config.yaml
arch: "vit"
model: "self-supervised image encoder"
dataset: "photos of plants, animals and fungi (iNaturalist)"
train_examples: 155796
image_size: 32
crop_scale_min: 0.3
horizontal_flip: false
color_jitter: 0.4
method: "byol"
norm: "layernorm"
norm_position: "pre"
hidden_act: "quick_gelu"
mlp_ratio: 4
head_dim: 32
fused_qkv: true
bias: "qkv"
qk_norm: false
layer_scale_init: 1.0
parallel_block: false
inner_norm: false
patch_size: [4, 4]
conv_stem: true
layers: 6
width: 256
positions: "sincos"
pooling: "mean"
register_tokens: 2
projector_hidden: 512
projector_out: 128
projector_hidden_layers: 1
target_momentum: 0.996
init: "trunc_normal_002"
residual_init: "scaled_by_depth"
optimizer: "muon"
muon_scale: "original"
learning_rate: 0.01
momentum: 0.95
nesterov: true
orthogonalizer: "polar_express"
adamw_lr_other_params: 0.00086
max_grad_norm: 3.0
max_steps: 21700
batch_size: 128
epochs: 17.8
lr_schedule: "cosine"
final_lr_fraction: 0
warmup_steps: 4340
weight_decay: 0.006
adamw_weight_decay_other_params: 0
Rows from block 3, named by matrix and row number. Rows with one number belong to one neuron. Each number is 128 + 24 x the weight over its row's rms, rounded and kept within 0 to 255. All counts start at 0. After the name is the row's rms in percent of the matrix's.
# fc1: MLP up (model.blocks.3.mlp.fc1.weight, 1024x256), inputs 0-85
# fc2: MLP down (model.blocks.3.mlp.fc2.weight, 256x1024, transposed), outputs 0-85
fc1.459 083 [116 105 129 144 163 138 137  95 113 146 149 142 108 110 133 128 113 125 111 118 136 175 146 104 104 134 115 127 102 132 124 169 148 111 185 176 121 124 163  98 136 117 130 122 124 164 172 151  98 106 130 151 150  78 115 110 132 101 130 131 115 153 111 109 136 113 121 118 111 137 121  83 129 140 111 164 131 108 124 139  98 136 125 143 117 131]
fc2.459 078 [107 132 140  86 115 139 130 170 131 103  83 131 196 149 158 128 143 133 132 149 138 140 114 125 117 102 143 122 123 154 107  99  87 126 150 126 115 124 138 125 121 151 127 146 130 102  77 142 129 151 151 109  97 148 135 136 148 172 116  96 139 134 143 142 119 134 126 168 118 120 130 157 116 141 118 101 145 139 116 119 129 105  94 104 135 117]
fc1.460 082 [141 137 147 168  97 130 145 111 176 121 135 142 155 138 172 133 137 164 136 138 132 182  97 129 122 149 109 141 108 123 109 172 160 158 122  71 111 103 111 138 123 169 143  73 157 136 119 126 149 134 150 123 145 172 119 101 153 118 136  97 128  87 111 126 145 107 164 127 102 162 123 136 150 164 124  87 128 126  64 159  99 152 104 142 146 161]
fc2.460 090 [124 110 111 122 187 120 118 109 118  85 109 106 103 163  99 108 113 120 110 135 136  81 107  96 140 126 163 159 157 129 165 128  89 119 135 173 135 156 169 169 106 131 110 171 113 145 155 147 130 160 167 132 145  81 115 141 107 143 119 160 134 162 116 158 110 115 146 167 126 111 100 103 107 104  93 111 117 124 123  99 147 102 108 113 131 101]
fc1.461 114 [122 163  90 153 132 152 136 150 114 108 126 134 140 117 152 154 113 117 166 122 107 135 140 165 133 150  85 119 107  96  88 138  93  95 138 140 152 125 103 128 151 105 113 160 122 108 127 172 157 150 124  99 110 124 127 111 125 118 118 133 131 108 123 116 133 116 145 133 163 142 171 114  90 135 146 146 147  73 129 211 109 136 116 105 153 139]
fc2.461 118 [121 148 129 165 115  96 128 100  88 104 170 140  76 132 139  93 147  88 138 166 170  94 155 138 121 106 124  87 124  99 142 155 112 144 140 122 165 140 121 130  92 154 107 141  95 136 109 121 119 140 125 127 110 118 139 131 114  81 121 135  88 124 165 116 131 141 126 127 110  77 137 127 174 150 111 152 132 154 154 104 127 169 137 133 155  94]
fc1.462 116 [162 139 154 163 107  93 127  80 111 144 164 176 143 119 153 128 127 123 195 167 117 150 164 117 177  98 164 145 107 150 114 134 109 137 125 125 116 102 128 142 152 102 164 161 104 163 111 103  90 101 124 149 136 143 112  84 124 116 134 113 133 138 112 143  62 118 143 136 172 168  77  84 102 103 119 150 117 157 101 126 138 125  84  83 147 107]
fc2.462 112 [108  88 112 132  72 129 184 155 132 118  95 125 130 144 127  88 156 151 134  87 117 108 108  89 120 157 152  99 139  87 139 152 140 132 144 151 132 144 146 135 110 142 113 110 166 121  93 135 171 122 101 120 144 127 172 142 118 155 109 139 110 144  84 125 156 165 125 118 140 126 143 131 151 158 104 120 116 118 159 172 102 139 128 166 104 100]
fc1.463 134 [135 184 134 122  97 176 168 102 116  98 115 117 142 139 158 135 143 110 133  81 131 113 146 129 173  86 151 163 131 106 110 170  93 148 106 126 111 168 172 119 119 126 158 130 123 127 108 150  55  82 108 130 103 108 142 102 144 116 145 123 119 101 143 145 127 107 146 114 116 117 130 118 145 140 123 133 113 132 108 151  97  87  83 127 105 147]
fc2.463 132 [144  97  84 126 128 123  95 147 117 117 110 131 120 106 100 102 160 117 116 100 135 123  75 132 111 106 132 159 126 135 148 102 134 145 137 119 148 118 106 113 182  69 153 131 112  99 121 125 156 117 110 159 133 145  92 107 126 153 139 124 130 147 124  85 102 114  97 100 111 119 135 152 135 121 124 119 143 143 148 130 147 159 153 170 195 136]
fc1.464 138 [109 150  99 152 176 131 119 151 162  89  93  84 109 156 144  96 136 100 133 111 143 155 125 104 119 160 137 100 142 143 104 120 108 138 173  76 117 139  96 174 145 136 138 119 110 171 110 158 129 138 160 111 115 155 112 155  90 121 138 107 127 166 145 143 101 120 118 120 119 125 135 109 143 123 143 105 121 139  83 151 154 137 128 138  92 108]
fc2.464 151 [113 178 115 110 140 115  98 132 102  87  88 125 160 148 133 150 143 174 131 125 115 164  97  98 137 132 152 174  76 138 148 172 130 119 129 155 146 129 185 101 108 102  93 158 134  95 144 140 129 192 141 122 170 102 152 138 138 133 142 166 167 110 144  82 118 102 120 151 147 162 111  77 112 106 117 138 115 170 147 136 150 108 126 125  95 126]
fc1.465 107 [116 133 145 156 110  88 154 173 159 147 116 117 108 143 131 118 119 133 115 164 143 110 136 167 124 130 163 133 150 109 171  99 116 144 104 160 102  87 152 124 125 111 125 127 130 154 132  78 158 139 103 124  93 155  81 163 111  73 132 142 118 138 120 116 138 138 161 135 129 138 141 131  60 108  82 144 140 137 170 139 131  90 115  99 103 158]
fc2.465 114 [132 130 109  82 138 161 124  85 117 131 131 130 144 126 137 131 164 154  97  87 135 148 134  84 154 122 121 129  92 167 137 169 168 123 154 104 111 128  89 106 143 118  96 103 149 133 104 146 112 128 163 158 122 117 174 127 148 167 184 122 130 102 162 119  77 110 100 127 101 128 147 149 153 138 135 103 132 103  85 129 130 167 145 157 143 125]
fc1.466 087 [146 105 124 143 135 138 144 124 116 142 120 135 114 100 139 119 134 123 160 128 126 156 118 122 124 146 163 133 134 166 138 133 103  71 120 123 150 136 155 138 181 103  99 110 128 142  98 176  88 129 139 127  91 117 120 152 168 107 137 134  94 137 126  90  79 124 125 111 119 126  91 203 100 126 141 122 117  72 141 144 160 141 159 136 103 128]
fc2.466 089 [106 137 130 120 140 115  86 123 141 150 179 128 127 103 127 141 133 102  80 101 138 119 114  96 130 104  99 159 106  90 170 163 143 180 126  90  99 113 144 133 121 131 137 139 141 112 163 130 168 123 106 134 157 130 132 125 125 143 149  92 121 116 148 129 117 125 148 134 110 119 195 109 134 141 132  60 126 141 110 100 110 140  89 136 124 118]
fc1.467 122 [150 133 143  47 160 143 124 134  99 105 113 120 138 160 154  59 148  82 104 153 136 185 101  82 112 183 135 135 104 159 164 101 135 140 110 127  92 163 127 131 148  73 117 150 131 117 105 172 138 142 173 188 108 160 133 131 117 134 158 138 134 149 155 123  96 135 131 147  93 108 134 143 109 139 111 104 173 143 105 140 145  95 144 151 146 112]
fc2.467 121 [ 99 149 104 192 113 159 138 106 155 150 133 150 120 143 121 159 157 163 155 100 131 106 146 135  99 122 120 128 130 142  95 160 138  98 148 140 133  74 113 114 152 127 115 140 184 129 124 111 145 126  91 119 183 118 148 153 139 147 146 105  85 105 145 141 117  88 177 138 135 160 121  72 140 140 162 148 112  98 144 156 130 133 151  97 130 149]
fc1.468 097 [120 131 145 177 149 156 137 130 129 140 150 186 141  96 126 161 113 157 137 136 138 159  93 170 139 141 125 107  91 126 126 117 152 143  80  98 135 127 110 110 104 125 162 161 160 140 107 105 128 153 110 124 102 143 118 174 122 145 110 102 132 135  99 156 132 160 149 124 125 111  92 134 128 111 117 129 117 120 136 123 149 151 126 188  76 140]
fc2.468 110 [110 119  89 147 109 136 124 133 168 124  90 109 142 167 154 105 151 178  91  87  86 103 107 162 125 109 100 139 172 151 121 134 112 141 188 114 134 129 120 123 119 125 115 105 121 150 122 129 140 127 102 149 160 115 149 108 134 130 132 123 121 146 111 128 141 145 122 145 126 115 158 121 147 115 146  95 103 133 105  86 135 140 102 109 158 159]
fc1.469 155 [140 150 119 151 150 105 135 123 116 121  73  88 123 126 146 103 124  99 144 133 144 116 157 119 120 127 147 124 188 138 139 139 195 136 155 138 102  94 178  96 100 124 115  94 182 138 133  82 112 123 179 158 108 154 110 128 133 105 102 157 145  99 138 165 156 134  99 111 128  94 118 105 134 150 109 152 121  81 103 128 109 117 113 155  88 150]
fc2.469 171 [111  96 137 110 123 114 124  84 144 128 149 126  92  97 124 119 128 141 118 131 139 200 104  92 144  95 149 151 125 135 146 164 129 110  81 138 149 126 122 156 152 144 131 126 144 142 124  88 114 138 119 109  99 103 182 167 177 158 120  98 141 101 127 140 104 125 157  98 117 155 130 129 114 150 164 114 133 130 159 138 152  88 135  81 115 109]
fc1.470 088 [ 99 144  93  97 113 147 137 118 135  94  97 156 143  84 125 147 111  73 128 134 120 153 135 104 154  99 116 151 120 139 106 139  71 133  96 167 114 129 140 161 138  97 118 136 141 107 121 146 116 118 139 132 150 125  96 134 121  74 132 113 110 128 130 155 127 120 149 155 116 165  93 115 176 103 107  98 106 150 130 167 167 136 106 127 135 153]
fc2.470 090 [165 111 132 124 172 117 115 141 143 160 164 121 119 152 121 128 151 101  97 123 142  98 150  89 131 188 144  86 117 105 152 122 130 127 145 114 125 101 118 109 172 157 129 139  79 101 140 122 125 102 118 101 109 101 140 127 130 154 105 109 127 147 106  77 129 152 111  94  98  97 173 154 133 134 156 140 165 139 119 141 103 152 140 104 128 108]
fc1.471 126 [ 79 140 169 105 148 143 119 153 141 123 117 136 144 126 155 146  80 114 171 117 121 135 126  94 100  88 139  70 173 121 116 145 119  99 147 134 119 127 156 105  88 140 107 172 149 132 140 134 113 124  81 122 147 114 137 122 174 147 125 127 114 126 119 169 160 150 156 107 134 153 116 128 145 134 109 160  85 134 122 123 124 118 147 127 101 160]
fc2.471 130 [156 116 128 154 134 125 113 101 143 147  96 136 105 132 153 117 114 137 105 113 155 154  91 162 105 147 135 138 111 123 135 121 115 126 150 123 122 134 110 156 130  98 138 117 134 124  94 128 113 133 190 174 122 173 131 167  97  79 115 117 109 163 132 129 110  96 115 148 151 105 134 121 137 113 128  79 152 147 140 115 115  99 150 123 164 108]
fc1.472 107 [ 97 125 142 153 115 120 138 168 161 138 127 130 129 131 150 110 164 114 155 178 125 108 127 123 110 142 110  85 120 111 102  92 127 155 138 115 143 152 126 128 101 109 173 167 145 171 156 147 142 105 145 134 142 100 148 168 110 128 130  83 152 134  99 118 121 155 127 143 112 146 111 136 137  91 117 152 148 113 165 217 110 105 101 106  89 152]
fc2.472 112 [141 123 140 123 167 100 111 141 141 164 130 116 122 126  95 145  98 170  95 103 119 140 180 201 113 138 149 159  95 140 105 144 135 159 138 120 143 144 152 131 161 106 112 146 146 107  80 125 141 133 118 123 123  96 138  69 109 146 134 166 108 154 133 124 100 129 141 168 118 138 109 140 112 112 127 121 124 136  88  70 119 173 144 145 101 110]
fc1.473 068 [131  90 123 113 181 130 126 150 131 151 138 151 104 150 125 131 119 122 119 112 138 172 155 157 102 142 127 124 113 103 134 133 118 156 125  86 133 127 151 109 112 174 110 107 123 139 151 100 123  83 108  91  97 134 155 129 126 176 105 123 156 107 113 131 107 161 120 141 134 137 167  92 107 162 122 151  88 145 136 127 123  93 129 131  89 100]
fc2.473 071 [122 111 148 135 154 122 128 149 133  99 113 148 154 139 129 142 127 152 112 150 125 160 146 155 116  86 129 125 129 119 101 148 138 122 136  85 150 111 189 139 134 181  92  65  96 140 114 130 151 131 115 130 114  91 126 101 152 165 170 117 119  96 132 115 112  95 120 160 124 118 132 145 127 160 148 149 110 139 154  90 108  83 157 162 115 132]
fc1.474 070 [124  86 152 157  78 115 108 144 121 161  90 131  98 152  95 102 113 127 123 100 148 104 138 116 153 125 153 150 133  74 101 103 168 108 140 161 178 157 151 158 176 147 127 129 206 109 120 155 133 146 159 112 125 168 126 157 130 151 110 165 106 108 164 153 127 120 124 111 162 173 100 147 157 113 109 127 135 125 163 144 162 129 153 110 106 121]
fc2.474 071 [144 153 134 129 124 121 122  75  83 116 118 162 137 112 168 138 171 147 142 113 154 151 117 169 117 150 114 113 119 161 106 141  84 149 144 111 130  94  89 122 104  98 153 173 107 104 151 124 130 132  95 120 104 121 108  98 112 131 113 125 116 130  91 125 103 139 126 143 113 103 134 115 114 129 121 145 129 118 121 105  95 146 125 137 177 152]
fc1.475 056 [139 138 143 124 148 102 104 118 115 103 140 128 123 142 141  94 112  75 124 118 148 117 122 150 128  94 101 113 150 113 107 127  99 140 157 161 146 180 114 118 115 117 147 149 127 150 106 134 130 118 193 103 150 141 120 126 139 135 143 154  60 174 141 119 154 103  93 183 126 151 185 149 140 171 119 184 114 136  84 144 106  59 136 134 101 121]
fc2.475 060 [154 190 143 164 148 145 115 150 138  95 117  88  94 161  96 155 109 159  90 116 149 179 119 144 131 140 126 128 125 133 141 112 145 142  82  69 118  85 111 113 140 137  99 159 122 151 130 114 126  92 162 156 118 143 111 103 108 149  71  77 124  78 145  70 110 167 177 138 136 162 108 126 167  99 140  91 114 173 152 151 136 114 111 100 131 139]
fc1.476 131 [ 97 144 156 119 145 160 168 136  97 110 102 121 109 124 135  71 145 130 138 146 141  92  87 120 159 145 129 107 135 148 122 160 142 137 137 128 163 172 152 120 104 132 158  61 122 119 164 127 157  72 122 108 141 185 131 155 126 138 104 159 156 157  87 183 140 116 105 131 106 114 120 142 144 175 110 134 169 140 130 101 145 179 110 149 137 165]
fc2.476 134 [155  98 112 155 120 113  98 132 119 158 164  94  77 148  97 108 142  98 103 105  92 170 111 156 146 111  96 128 146 121 171 143 134 130  69 161 103 121 124 102 134 137 145 119 109 102 161 109 110 166 140 138 103 112 119 108 123 117 164 109 146 113 155 139 164 116 119 130  88 115 144 150 126 141 136 146 117 110 123 136 144 141 141 188 148  92]