Weights of a small self-supervised image encoder: 21700 steps, trained on photos of plants, animals and fungi (iNaturalist).
Rows from block 2, named by matrix and row number. Rows with one number belong to one neuron. Each number is 500 + 40 x the weight over its row's rms, rounded and kept within 0 to 999. All counts start at 0. Numbers have three digits each. After the name is the row's rms in percent of the matrix's.
# fc1: MLP up (model.blocks.2.mlp.fc1.weight, 1024x256), inputs 0-63
# fc2: MLP down (model.blocks.2.mlp.fc2.weight, 256x1024, transposed), outputs 0-63
fc1.51 135:624562524465465404390429426467518480558528549547522481627548515472528546568427521480542537475486459561501466549558488500486434591496488531468509515441503487478523512439518466393488483455439504
fc2.51 140:492557455479479491536478588548517632517523551485472492515423556475520442504546558530537531512546546547547429506543594486515485549454475484502519447579501487472458509462525437441503479547467492
fc1.52 104:507519463480541503520486418470462520446520531401478527477462508528468544501505457524516582446492515509444492478517519473557498478553533516502512500550534494508489434519536448536492461505474513
fc2.52 112:504423539471496593530491636465520474471512466475483474520517467582543472455475516532496468513527429420524479497505544447506522564491507549440482471517472505573487444467415533539505478532478516
fc1.53 100:447449476453519507423500459525460437501539449502514489531509552481477506465587516555579485462500533496508482478527457477548510493486473472535500533491530565487577511460464471576519473505506484
fc2.53 105:522503525450494518469468470501499481491468554521489567511450443525477452564470534489487556503487510549536509521515561505493490499465483580472530471508436456533559437543513570425539505451500550
fc1.54 073:604534484508585476495491430429446479450480476521508511448494534486503470519462480418454517483538507464459525482436460515550557520578536512517530525414478506560540436507519500571504490426427467
fc2.54 075:461504569532475515479534529535506513481484486405472498542514523490518529418481500564496476467492489510551463507502498538489478546458491480528437474570502496488468541499520493495515451483502546
fc1.55 129:511474504488479530485512560499528507493534466477475518488579495439534491555543491483584554513461517549487471505461488482534526469465519480569483544497542535478554497522451533508521478519478461
fc2.55 118:571560479475486533482487508481570511493458487528434468526486511466501469470457529595435416405486516415591455517529497480460454551472436461470460510576414432467548463525516544508505494508506627
fc1.56 076:526476513483474445533467554502516500508524476482484466534477524494469552486410476495516571487518541519467535442519518539485495482497561552530424607507529487459537600580505552445567502485506525
fc2.56 070:476502469482526540460479456462501526495509515515492480500464473516536448532528535487489446546437483504517483548460472479497512546508424471467569401474467516476457416446507463545451485474484468
fc1.57 041:491461493454496472456525530447478542405586492492496507485466446540526548440532557508483464473504499499480427550429487516527578446530505557488442528489430405514527541553540569478515516525573519
fc2.57 044:501491474485517455479485528457524483526463494552477495481515568459518558457541538559491553482536468566505521533526512472487530496525473476470456602537408501415445446491459499521428579506499489
fc1.58 118:524540486508512554589495462468492492457540512590536448512456517518540551519447548482439459477528480506441526497491495495538494569593484470491549348500495412436482535438525496541443538519504447
fc2.58 121:528410483498537513484518509471525480495509538484545487495538545450500450506476458531485482469515502499490551555568408361512458561541510477560447454469538543444487513499525526493517446581445493
fc1.59 075:453488503550506457515538477496496437569465468534490545525541528559526462540563458432544500544504546491449471449479484508516525561496495488509471417544499438492530503553521424490482396532523472
fc2.59 075:567550531445522517528460497511455569441543580481499502459460495430477491473444505540532549476491570522589493474525482448427520471480482443518455543444490536548442483532532559481532577504469502
fc1.60 118:463407469472490510558496464515470540472424497410523466490512434448493439514545503511511424519483485573516452472546557538529456454509459546504515515529568500537508475498465493486510493458506463
fc2.60 135:552496412519523455515522430530497500496493495536515501504508583458530472529425575570403476571485557591492426499463467544496487510461523515502455435497530533516554547496414457440496468489470465
fc1.61 115:501513536489482466542569541540425558473475489466507520467461574438515450451478425558518471467560490486501471525554515431513446461490536486513532483529505476484458483452520591544520583553443488
fc2.61 123:456468520456533536499489558509539507485505514517510522513474463469457527511483467469500478483529593512570461489482434567514526501559505542489491534440510496522508571546517454585527459536511456
fc1.62 086:500569412442481475495488501581526539448511555490377564479534495490480435500511497451499467440521499443475543486481511463523465415486442534477558512498487485520472508472535514452464495502521477
fc2.62 090:529460562506444485481503520441496512462531505542511540491504473563502572560528557478523524563428518535530491478457495518493545583521503497539462439563478497463493438449468497512482532464469524
fc1.63 097:571510509566509503501479627481453486496517484532433492515487501504635515485486508488442560482505517520506540452510487473438578493536501506537469467469536521533447536475551502474529449463582517
fc2.63 103:443489494458461534545435444482572482475561561501560569534470491514478483553528540530502503579415518519476480448480429436548438522451440454540477522588404491522553475536529533498475573519440520
fc1.64 069:440525558509521517534477492494456519532514570467466551533528477511446535440531468509470401454558518577457496520410561459561453488485471421542560478570438501543520585448527451514481544479548535
fc2.64 066:548536454468501489467464526501486478499457543435535416465449486483510516577476526505530477540513468460476451514591481542436548564495489594491510488467501563474516490480480548449533464493422521
fc1.65 085:666533489455468494440457446529523510559488528496521435527518549432539523607438471478543478504490455479445499549512449587550431504536439555490512515500490527552559484470478494515506538451491470
fc2.65 079:511489482451402454405425547490515538488482510478526504497487524468567525523506553521570501508548459481559543480517571476423506611504546498408565533508496408447487521473494451492512454532482543
fc1.66 033:547560502508540511491449525573480501468465540456520586541534474533587503478464482479543496517508521476487482507585585563513457535483487476491533468494576389494507406542509454485503481472531504
fc2.66 033:464445591487456512517490420459526421444492503523542448501426521454516520511547554514510446482525525553553489453407460414484499526489480518516473531494484541492533580550506492570591458557478477
fc1.67 095:540450460558479507599544410461481502548398470495496513473476492509508572531537493579522524458470500467395524567576481436576471516459504505525494534446487540515536509506521471501573568483489510
fc2.67 099:518454449464563513461528506543541453513556437471522511470541419461510486519490468525477486478619490519516521468494512534538421562462467558486485471496542495487541497503417514517441550488563504
fc1.68 099:568478538453509499514547519516536531572563479566558454488506488471520445390520502427478430500454458521481488510523515429491467432465520570552542460457460531511524548503520461428567529499525543
fc2.68 097:453489425577476480473498462484514510421460490447540530501498579476478547521533487549470498514532528551475471509428527506501472465519536490486485476528552502550588497493522504526437454470513475
fc1.69 044:501522556466495482520577484524550521477525547522495518497483543536498498528476572579467471501571465566453480516517490464480451463433433569546507437580574472527444570519492477659432510440480466
fc2.69 039:493424490471494495478430531470458472514489483512539558472486476447491512505518475487562573488491496446540575493455515514510562558536495430496493597433472503479540406479514516393593535546548544
fc1.70 148:532464506533493518495561415533543530479495552518477535572542523505495470461569519425432529569501489525540423473456448520505524513500453527437489487502516570569498553512486480472505379497580458
fc2.70 144:463512482480520503502478511538525488558557470453609577487498500504488504508499512516582523444502468473482544571489392441503478514504501454560527563591473529425533435526494401561475581532511537
fc1.71 036:528491509497439522531466525517512522530468476505435494546486500480570524427534479441446452422520483540526501450521577485563453457417548484516471531507415539483417505508531578536441504552460548
fc2.71 033:494523477503503530468559479479479520541444523511570475479541486429439489568461549534487427533567459512469477517483505482498531509536474562503441518467547390518534471511543484510568470435516538
fc1.72 090:508432512472448433522487559540469491567473436534513516485478570452486460597440454471459472485453472551520511465430553496481448519539516562492479548470511451460422427534528489423477486556487499
fc2.72 087:538547508500520589479520511519534541498488539498543567554465411533470577456548516543500478504538528474540484558501443439520555565509481479561506467495506534513548543448517436547538422432547524
fc1.73 088:449561433511552468520452576538466485467506529565441491547487519527484526570488528494576481455498561567466472564531516510459468543549501534486512506562495551520485471549502445494499422547456477
fc2.73 087:556444561456462527466517438496493539523514484494519558528445495497494527512508493507453515495476455424530488482497469467488519538493525569490445457449547540492515502501495575559488491578489501
fc1.74 105:493498498488589496481540501506554459488485476501496483425569510584482449485559471538520520502560524547487496532482494624478534539443477498472491529575503486542527535519505580503544495428468476
fc2.74 097:460469472521483560475450538459490514548450522512501514552518491452533470461503531455463418529541489509526495485480487442436464512513481530452469512482481572528548488510478443489539486545484480
fc1.75 066:482531515520479441476535476566534521534570430436486471472543481545442504445495485494529476566524469495538496520530477448475465496498492524528524467487448493503489574516439525499498531529462493
fc2.75 073:506519466542487405497506516494421468511551512551453477519441453515532528505493440453463575479471523497545438453460540510458529466518544484455530515522505439506490462525526499527550521538517531
fc1.76 083:478598473540483466624487482506504519501574472528503548536528489445470461492547517475517482556478428391523571480468480506509495499489541454449475500552447454476516496504445534531478523546512530
fc2.76 080:556447556552519537418563496554482437517474509551446470435479545583528517428431467457463518510568562542494469554562485401555480443492551488460466521510512511540501458501505508565491455507605490
fc1.77 087:541523434533487523601499475492552533493464438551442456499519560459427506480525447470503532468444469461475508519521474483569547512451530456498440536522489489483519560524481489484495451421518505
fc2.77 091:487461523551536501453480569564518535500514501484533569552412513506498489490442496508530424545489510468504526483406534536448479505454563516448500472525491547464534512452491527507512498535501452
fc1.78 086:522500488510515507527526489475463470519445566569409486430482491461431502547505465534509407500471477594459497555493514486472499505534533520495474504487530467462547546493518532504497449458501576
fc2.78 084:461524516448447471528427540503495523660527497427562510534517470515611540476481506474509555499537548483456474506532496477481496536513431525477499414512477530483471457486532535442466546498495506
fc1.79 104:526461525565552413572464563464576536533524448529496530500450452506491499482459514487460527495479514521583492472586568479520475453489495506459560493524492469509532514458532473560532473474486516
fc2.79 106:465481528524467452452535437558481488490542533532447427466573471568523469528462505474444526543463541535453516563534422456513492504472497477471531505479487542529443508553508490556414522497457502
fc1.80 100:478484489459541496516469564456511550495461505563512456438510438429538543526450481498628548466486478491482539518480502459529541495513527519541525546535527524498457510558549471478492512461539486
fc2.80 093:490493508399488502506546427492476454536564504402472453528504551570525478486498521487542439537511480475532436473544550570458490538519549468531434460481430459462522411507434531459499495563510482
fc1.81 058:509476529489516506551508466505494522443541528513518470538496507456541450539526512570530498465493448473410501486536436503554499546508517541472420496528474541488469473512491487567517559519476474
fc2.81 062:531502453500501559506470502490531486535468496506442538451462491515493527527491532415474489564511545533582491524414553435500446517460461511547564473454449370475554519463540516450510461436514508
fc1.82 080:491545437466457530512526500461495467510536496519479526442528516491521535565469571598477447481502575455490520401486527487480445535448459535501468459434520481592492507494477481500468487537431472
fc2.82 070:505490540431508473509526527459451469516471507533476435493524498511492470463554431416546534557532483559493423588426524501550469485541496493500527536542549432413470478514548525529607505474552505
fc1.83 059:533529435553563427498472506502474438525498513531441544491585538592599567422460436573531537527465437493539532521424439482405563463469545536559489530533493507515461479487549516479511471476510472
fc2.83 065:447455568436487519562431519553531540432516569526535490480382506504473482566504545466497429514500562512456450488526518450575448496474476436444455538503493535469508470527481546500542540444544513
fc1.84 106:485537514600490463472538476504536509501462514459525478491542574550517462547545410444593485537479529521515445541540529467536450512494487491497493512470557504528467578489510519554516556517525436
fc2.84 106:452505474447467525493520458509469540509486602533536551475473513502490569470492551538360494459501570475546474440516459480460480528554537404502503552499493486547509486558463470501476526479502503
fc1.85 095:594640518500600454487486525424505545444450505522508564416441497526489490481468459492511515523498452453492513452590477492467495503536433530571415515615497501527452451570501479557499479475523522
fc2.85 103:506443565578423577549523523491531480553544454437502528463453487451531526507498513440476497516494479448523448493443494533529512451486572490450583512393515499486522518475523504441498513521470444
fc1.86 073:523444436518598478466478477512482553484541443504462514481457489527511451563521531441496599521531560505490461552491525539489502539511439513476539568525562435481555536490456538457445535511586429
fc2.86 069:451544556500449503454500489505550457461453535560497448511589509419537521519459440535502463437497477502502510554510511448566515505553549484532435506463434539474467522485574492474506464494467528
fc1.87 166:489595490550475499500537554458549531493497527552485533542456562532449457536486491509457488539428496518501419501546453499528494431492475434449566502519493481539447568466512511513505519509516482
fc2.87 158:559446494471509500410464480574488477426549477463519510493533510496479530479561539521486437468564537541464539450463489501513552545592495489489515498501447489529493442483449512494539484454480518
fc1.88 129:490496515477495467532451507509502494455490503469463483455479528541468492478509535456479552525432473530589496556559510500467513416493489438441527554506540544466484477585566452474517537590513505
fc2.88 138:522495471457507586474480528520438515485477517445466473510545465431586494559545477519485407435486485451461508518487522483591533518551491494467470525469490478543491464488496571485504475498383503
fc1.89 077:516461518519537506508566531490488489577399558480520488454512547502445481533498478508518475467482494494465558497495472487518473506533472515485447557420530494502549511456514492499445528455576530
fc2.89 080:527490494464484504503445462471510447494560432569522529429495508538508491523446475492465531538522590581508502530518474524476550546492528460432481513497477539513500506566494499546532528516539422
fc1.90 095:415497554502464467528491466543479517494552502501476427502510480500515452526556387482555487512545515462500444499406464489522485440498510537460534423516490464455530512488525541494507556549536464
fc2.90 091:514504532485518523495411536457492488499505535506439543497511479552497531467467602502496466500489479489466569446497475510498512586563518524521497557514444522472472432451480587523448477481440543
fc1.91 092:520525578509581580563491477440518447506494538499511427531491487492472459549526458500472513481493508471515454516536422507477480499509497500594571589487488478516493547505481559466549518446511519
fc2.91 104:399487506520513549548537490588503443508496388478507533451476508509489534470453490520497523452455489475452493434456544473548548481532471506539457431482489490503516485525551524479438531512484425
fc1.92 065:537539461577554413490439550461449480447476504462424485454490498484518491511539531423467447495480477530585427515502477497516525532498495497559565531474501520480461476487501530525498427463448442
fc2.92 066:445548491470520507566532453458596550491544514496535452521431537556518559535502566474532401533477573486503503502464529501518525453534535557521476425456499435476485478520557524585527480517435509
fc1.93 067:535490422513488498531505445474489483515539536518448486528467476515409429478420485520481479483557504464558540482545592439539507476488386597539439506520497451536435531513500526523493494561572522
fc2.93 061:473540540490490507441505570528537477461467478436547528470529507493535538509548539461494500528468439567411528530430490515440483554469528445494593476499467531504546457537491474437486488451426511
fc1.94 080:459553493503563452487562504582487410488525519451523562522510470506479506511494499565397530497473502494490536464531538482556522446474442508456505504563430507428497570544468484523491504512450565
fc2.94 081:488456437565508502525469478509454475428474476501461459519434504530542503470518525468568468484527485401485474528479477458565454537538564478437493442487540471503441462492464443523537480554543425
fc1.95 053:518552525558499437458440568489521519470560516556458546475486521533503461478505498520512517492516495505503502590501464489488437591507437556462541455533363450423498476464529493533456526549518463
fc2.95 055:529522476461464618434430393584555482495491558504468520507480517473496548637543535487519555508413418466524563496427462439480537436534503530508474552507540506488544472464459535481440502458449527
fc1.96 116:456519523572494532512527497511463450544485533455550491446577495556459516514513526524448459514463496490550507562527446455488501424550473494527536502471516480548443541467505529481515430463452549
fc2.96 117:449477497468470475517596486492617526539494461471495526531503380516495555526468531477455449524509451529484593531470527529501538457519509469505474430492468490462480481497558525451543547470556487
fc1.97 106:497419502459574553556518446402496535470431542496540456486463466477511474498490523561439516539519519449496472534555518481482520487557556544467481487468469501519517462513488522525459522566528533
fc2.97 109:466510573566459532468528577554529483453544457532463501509490513562589568511463464459586557534475458547514481579440507453479497462509521461492461468547548490553514535483455538514473479511530481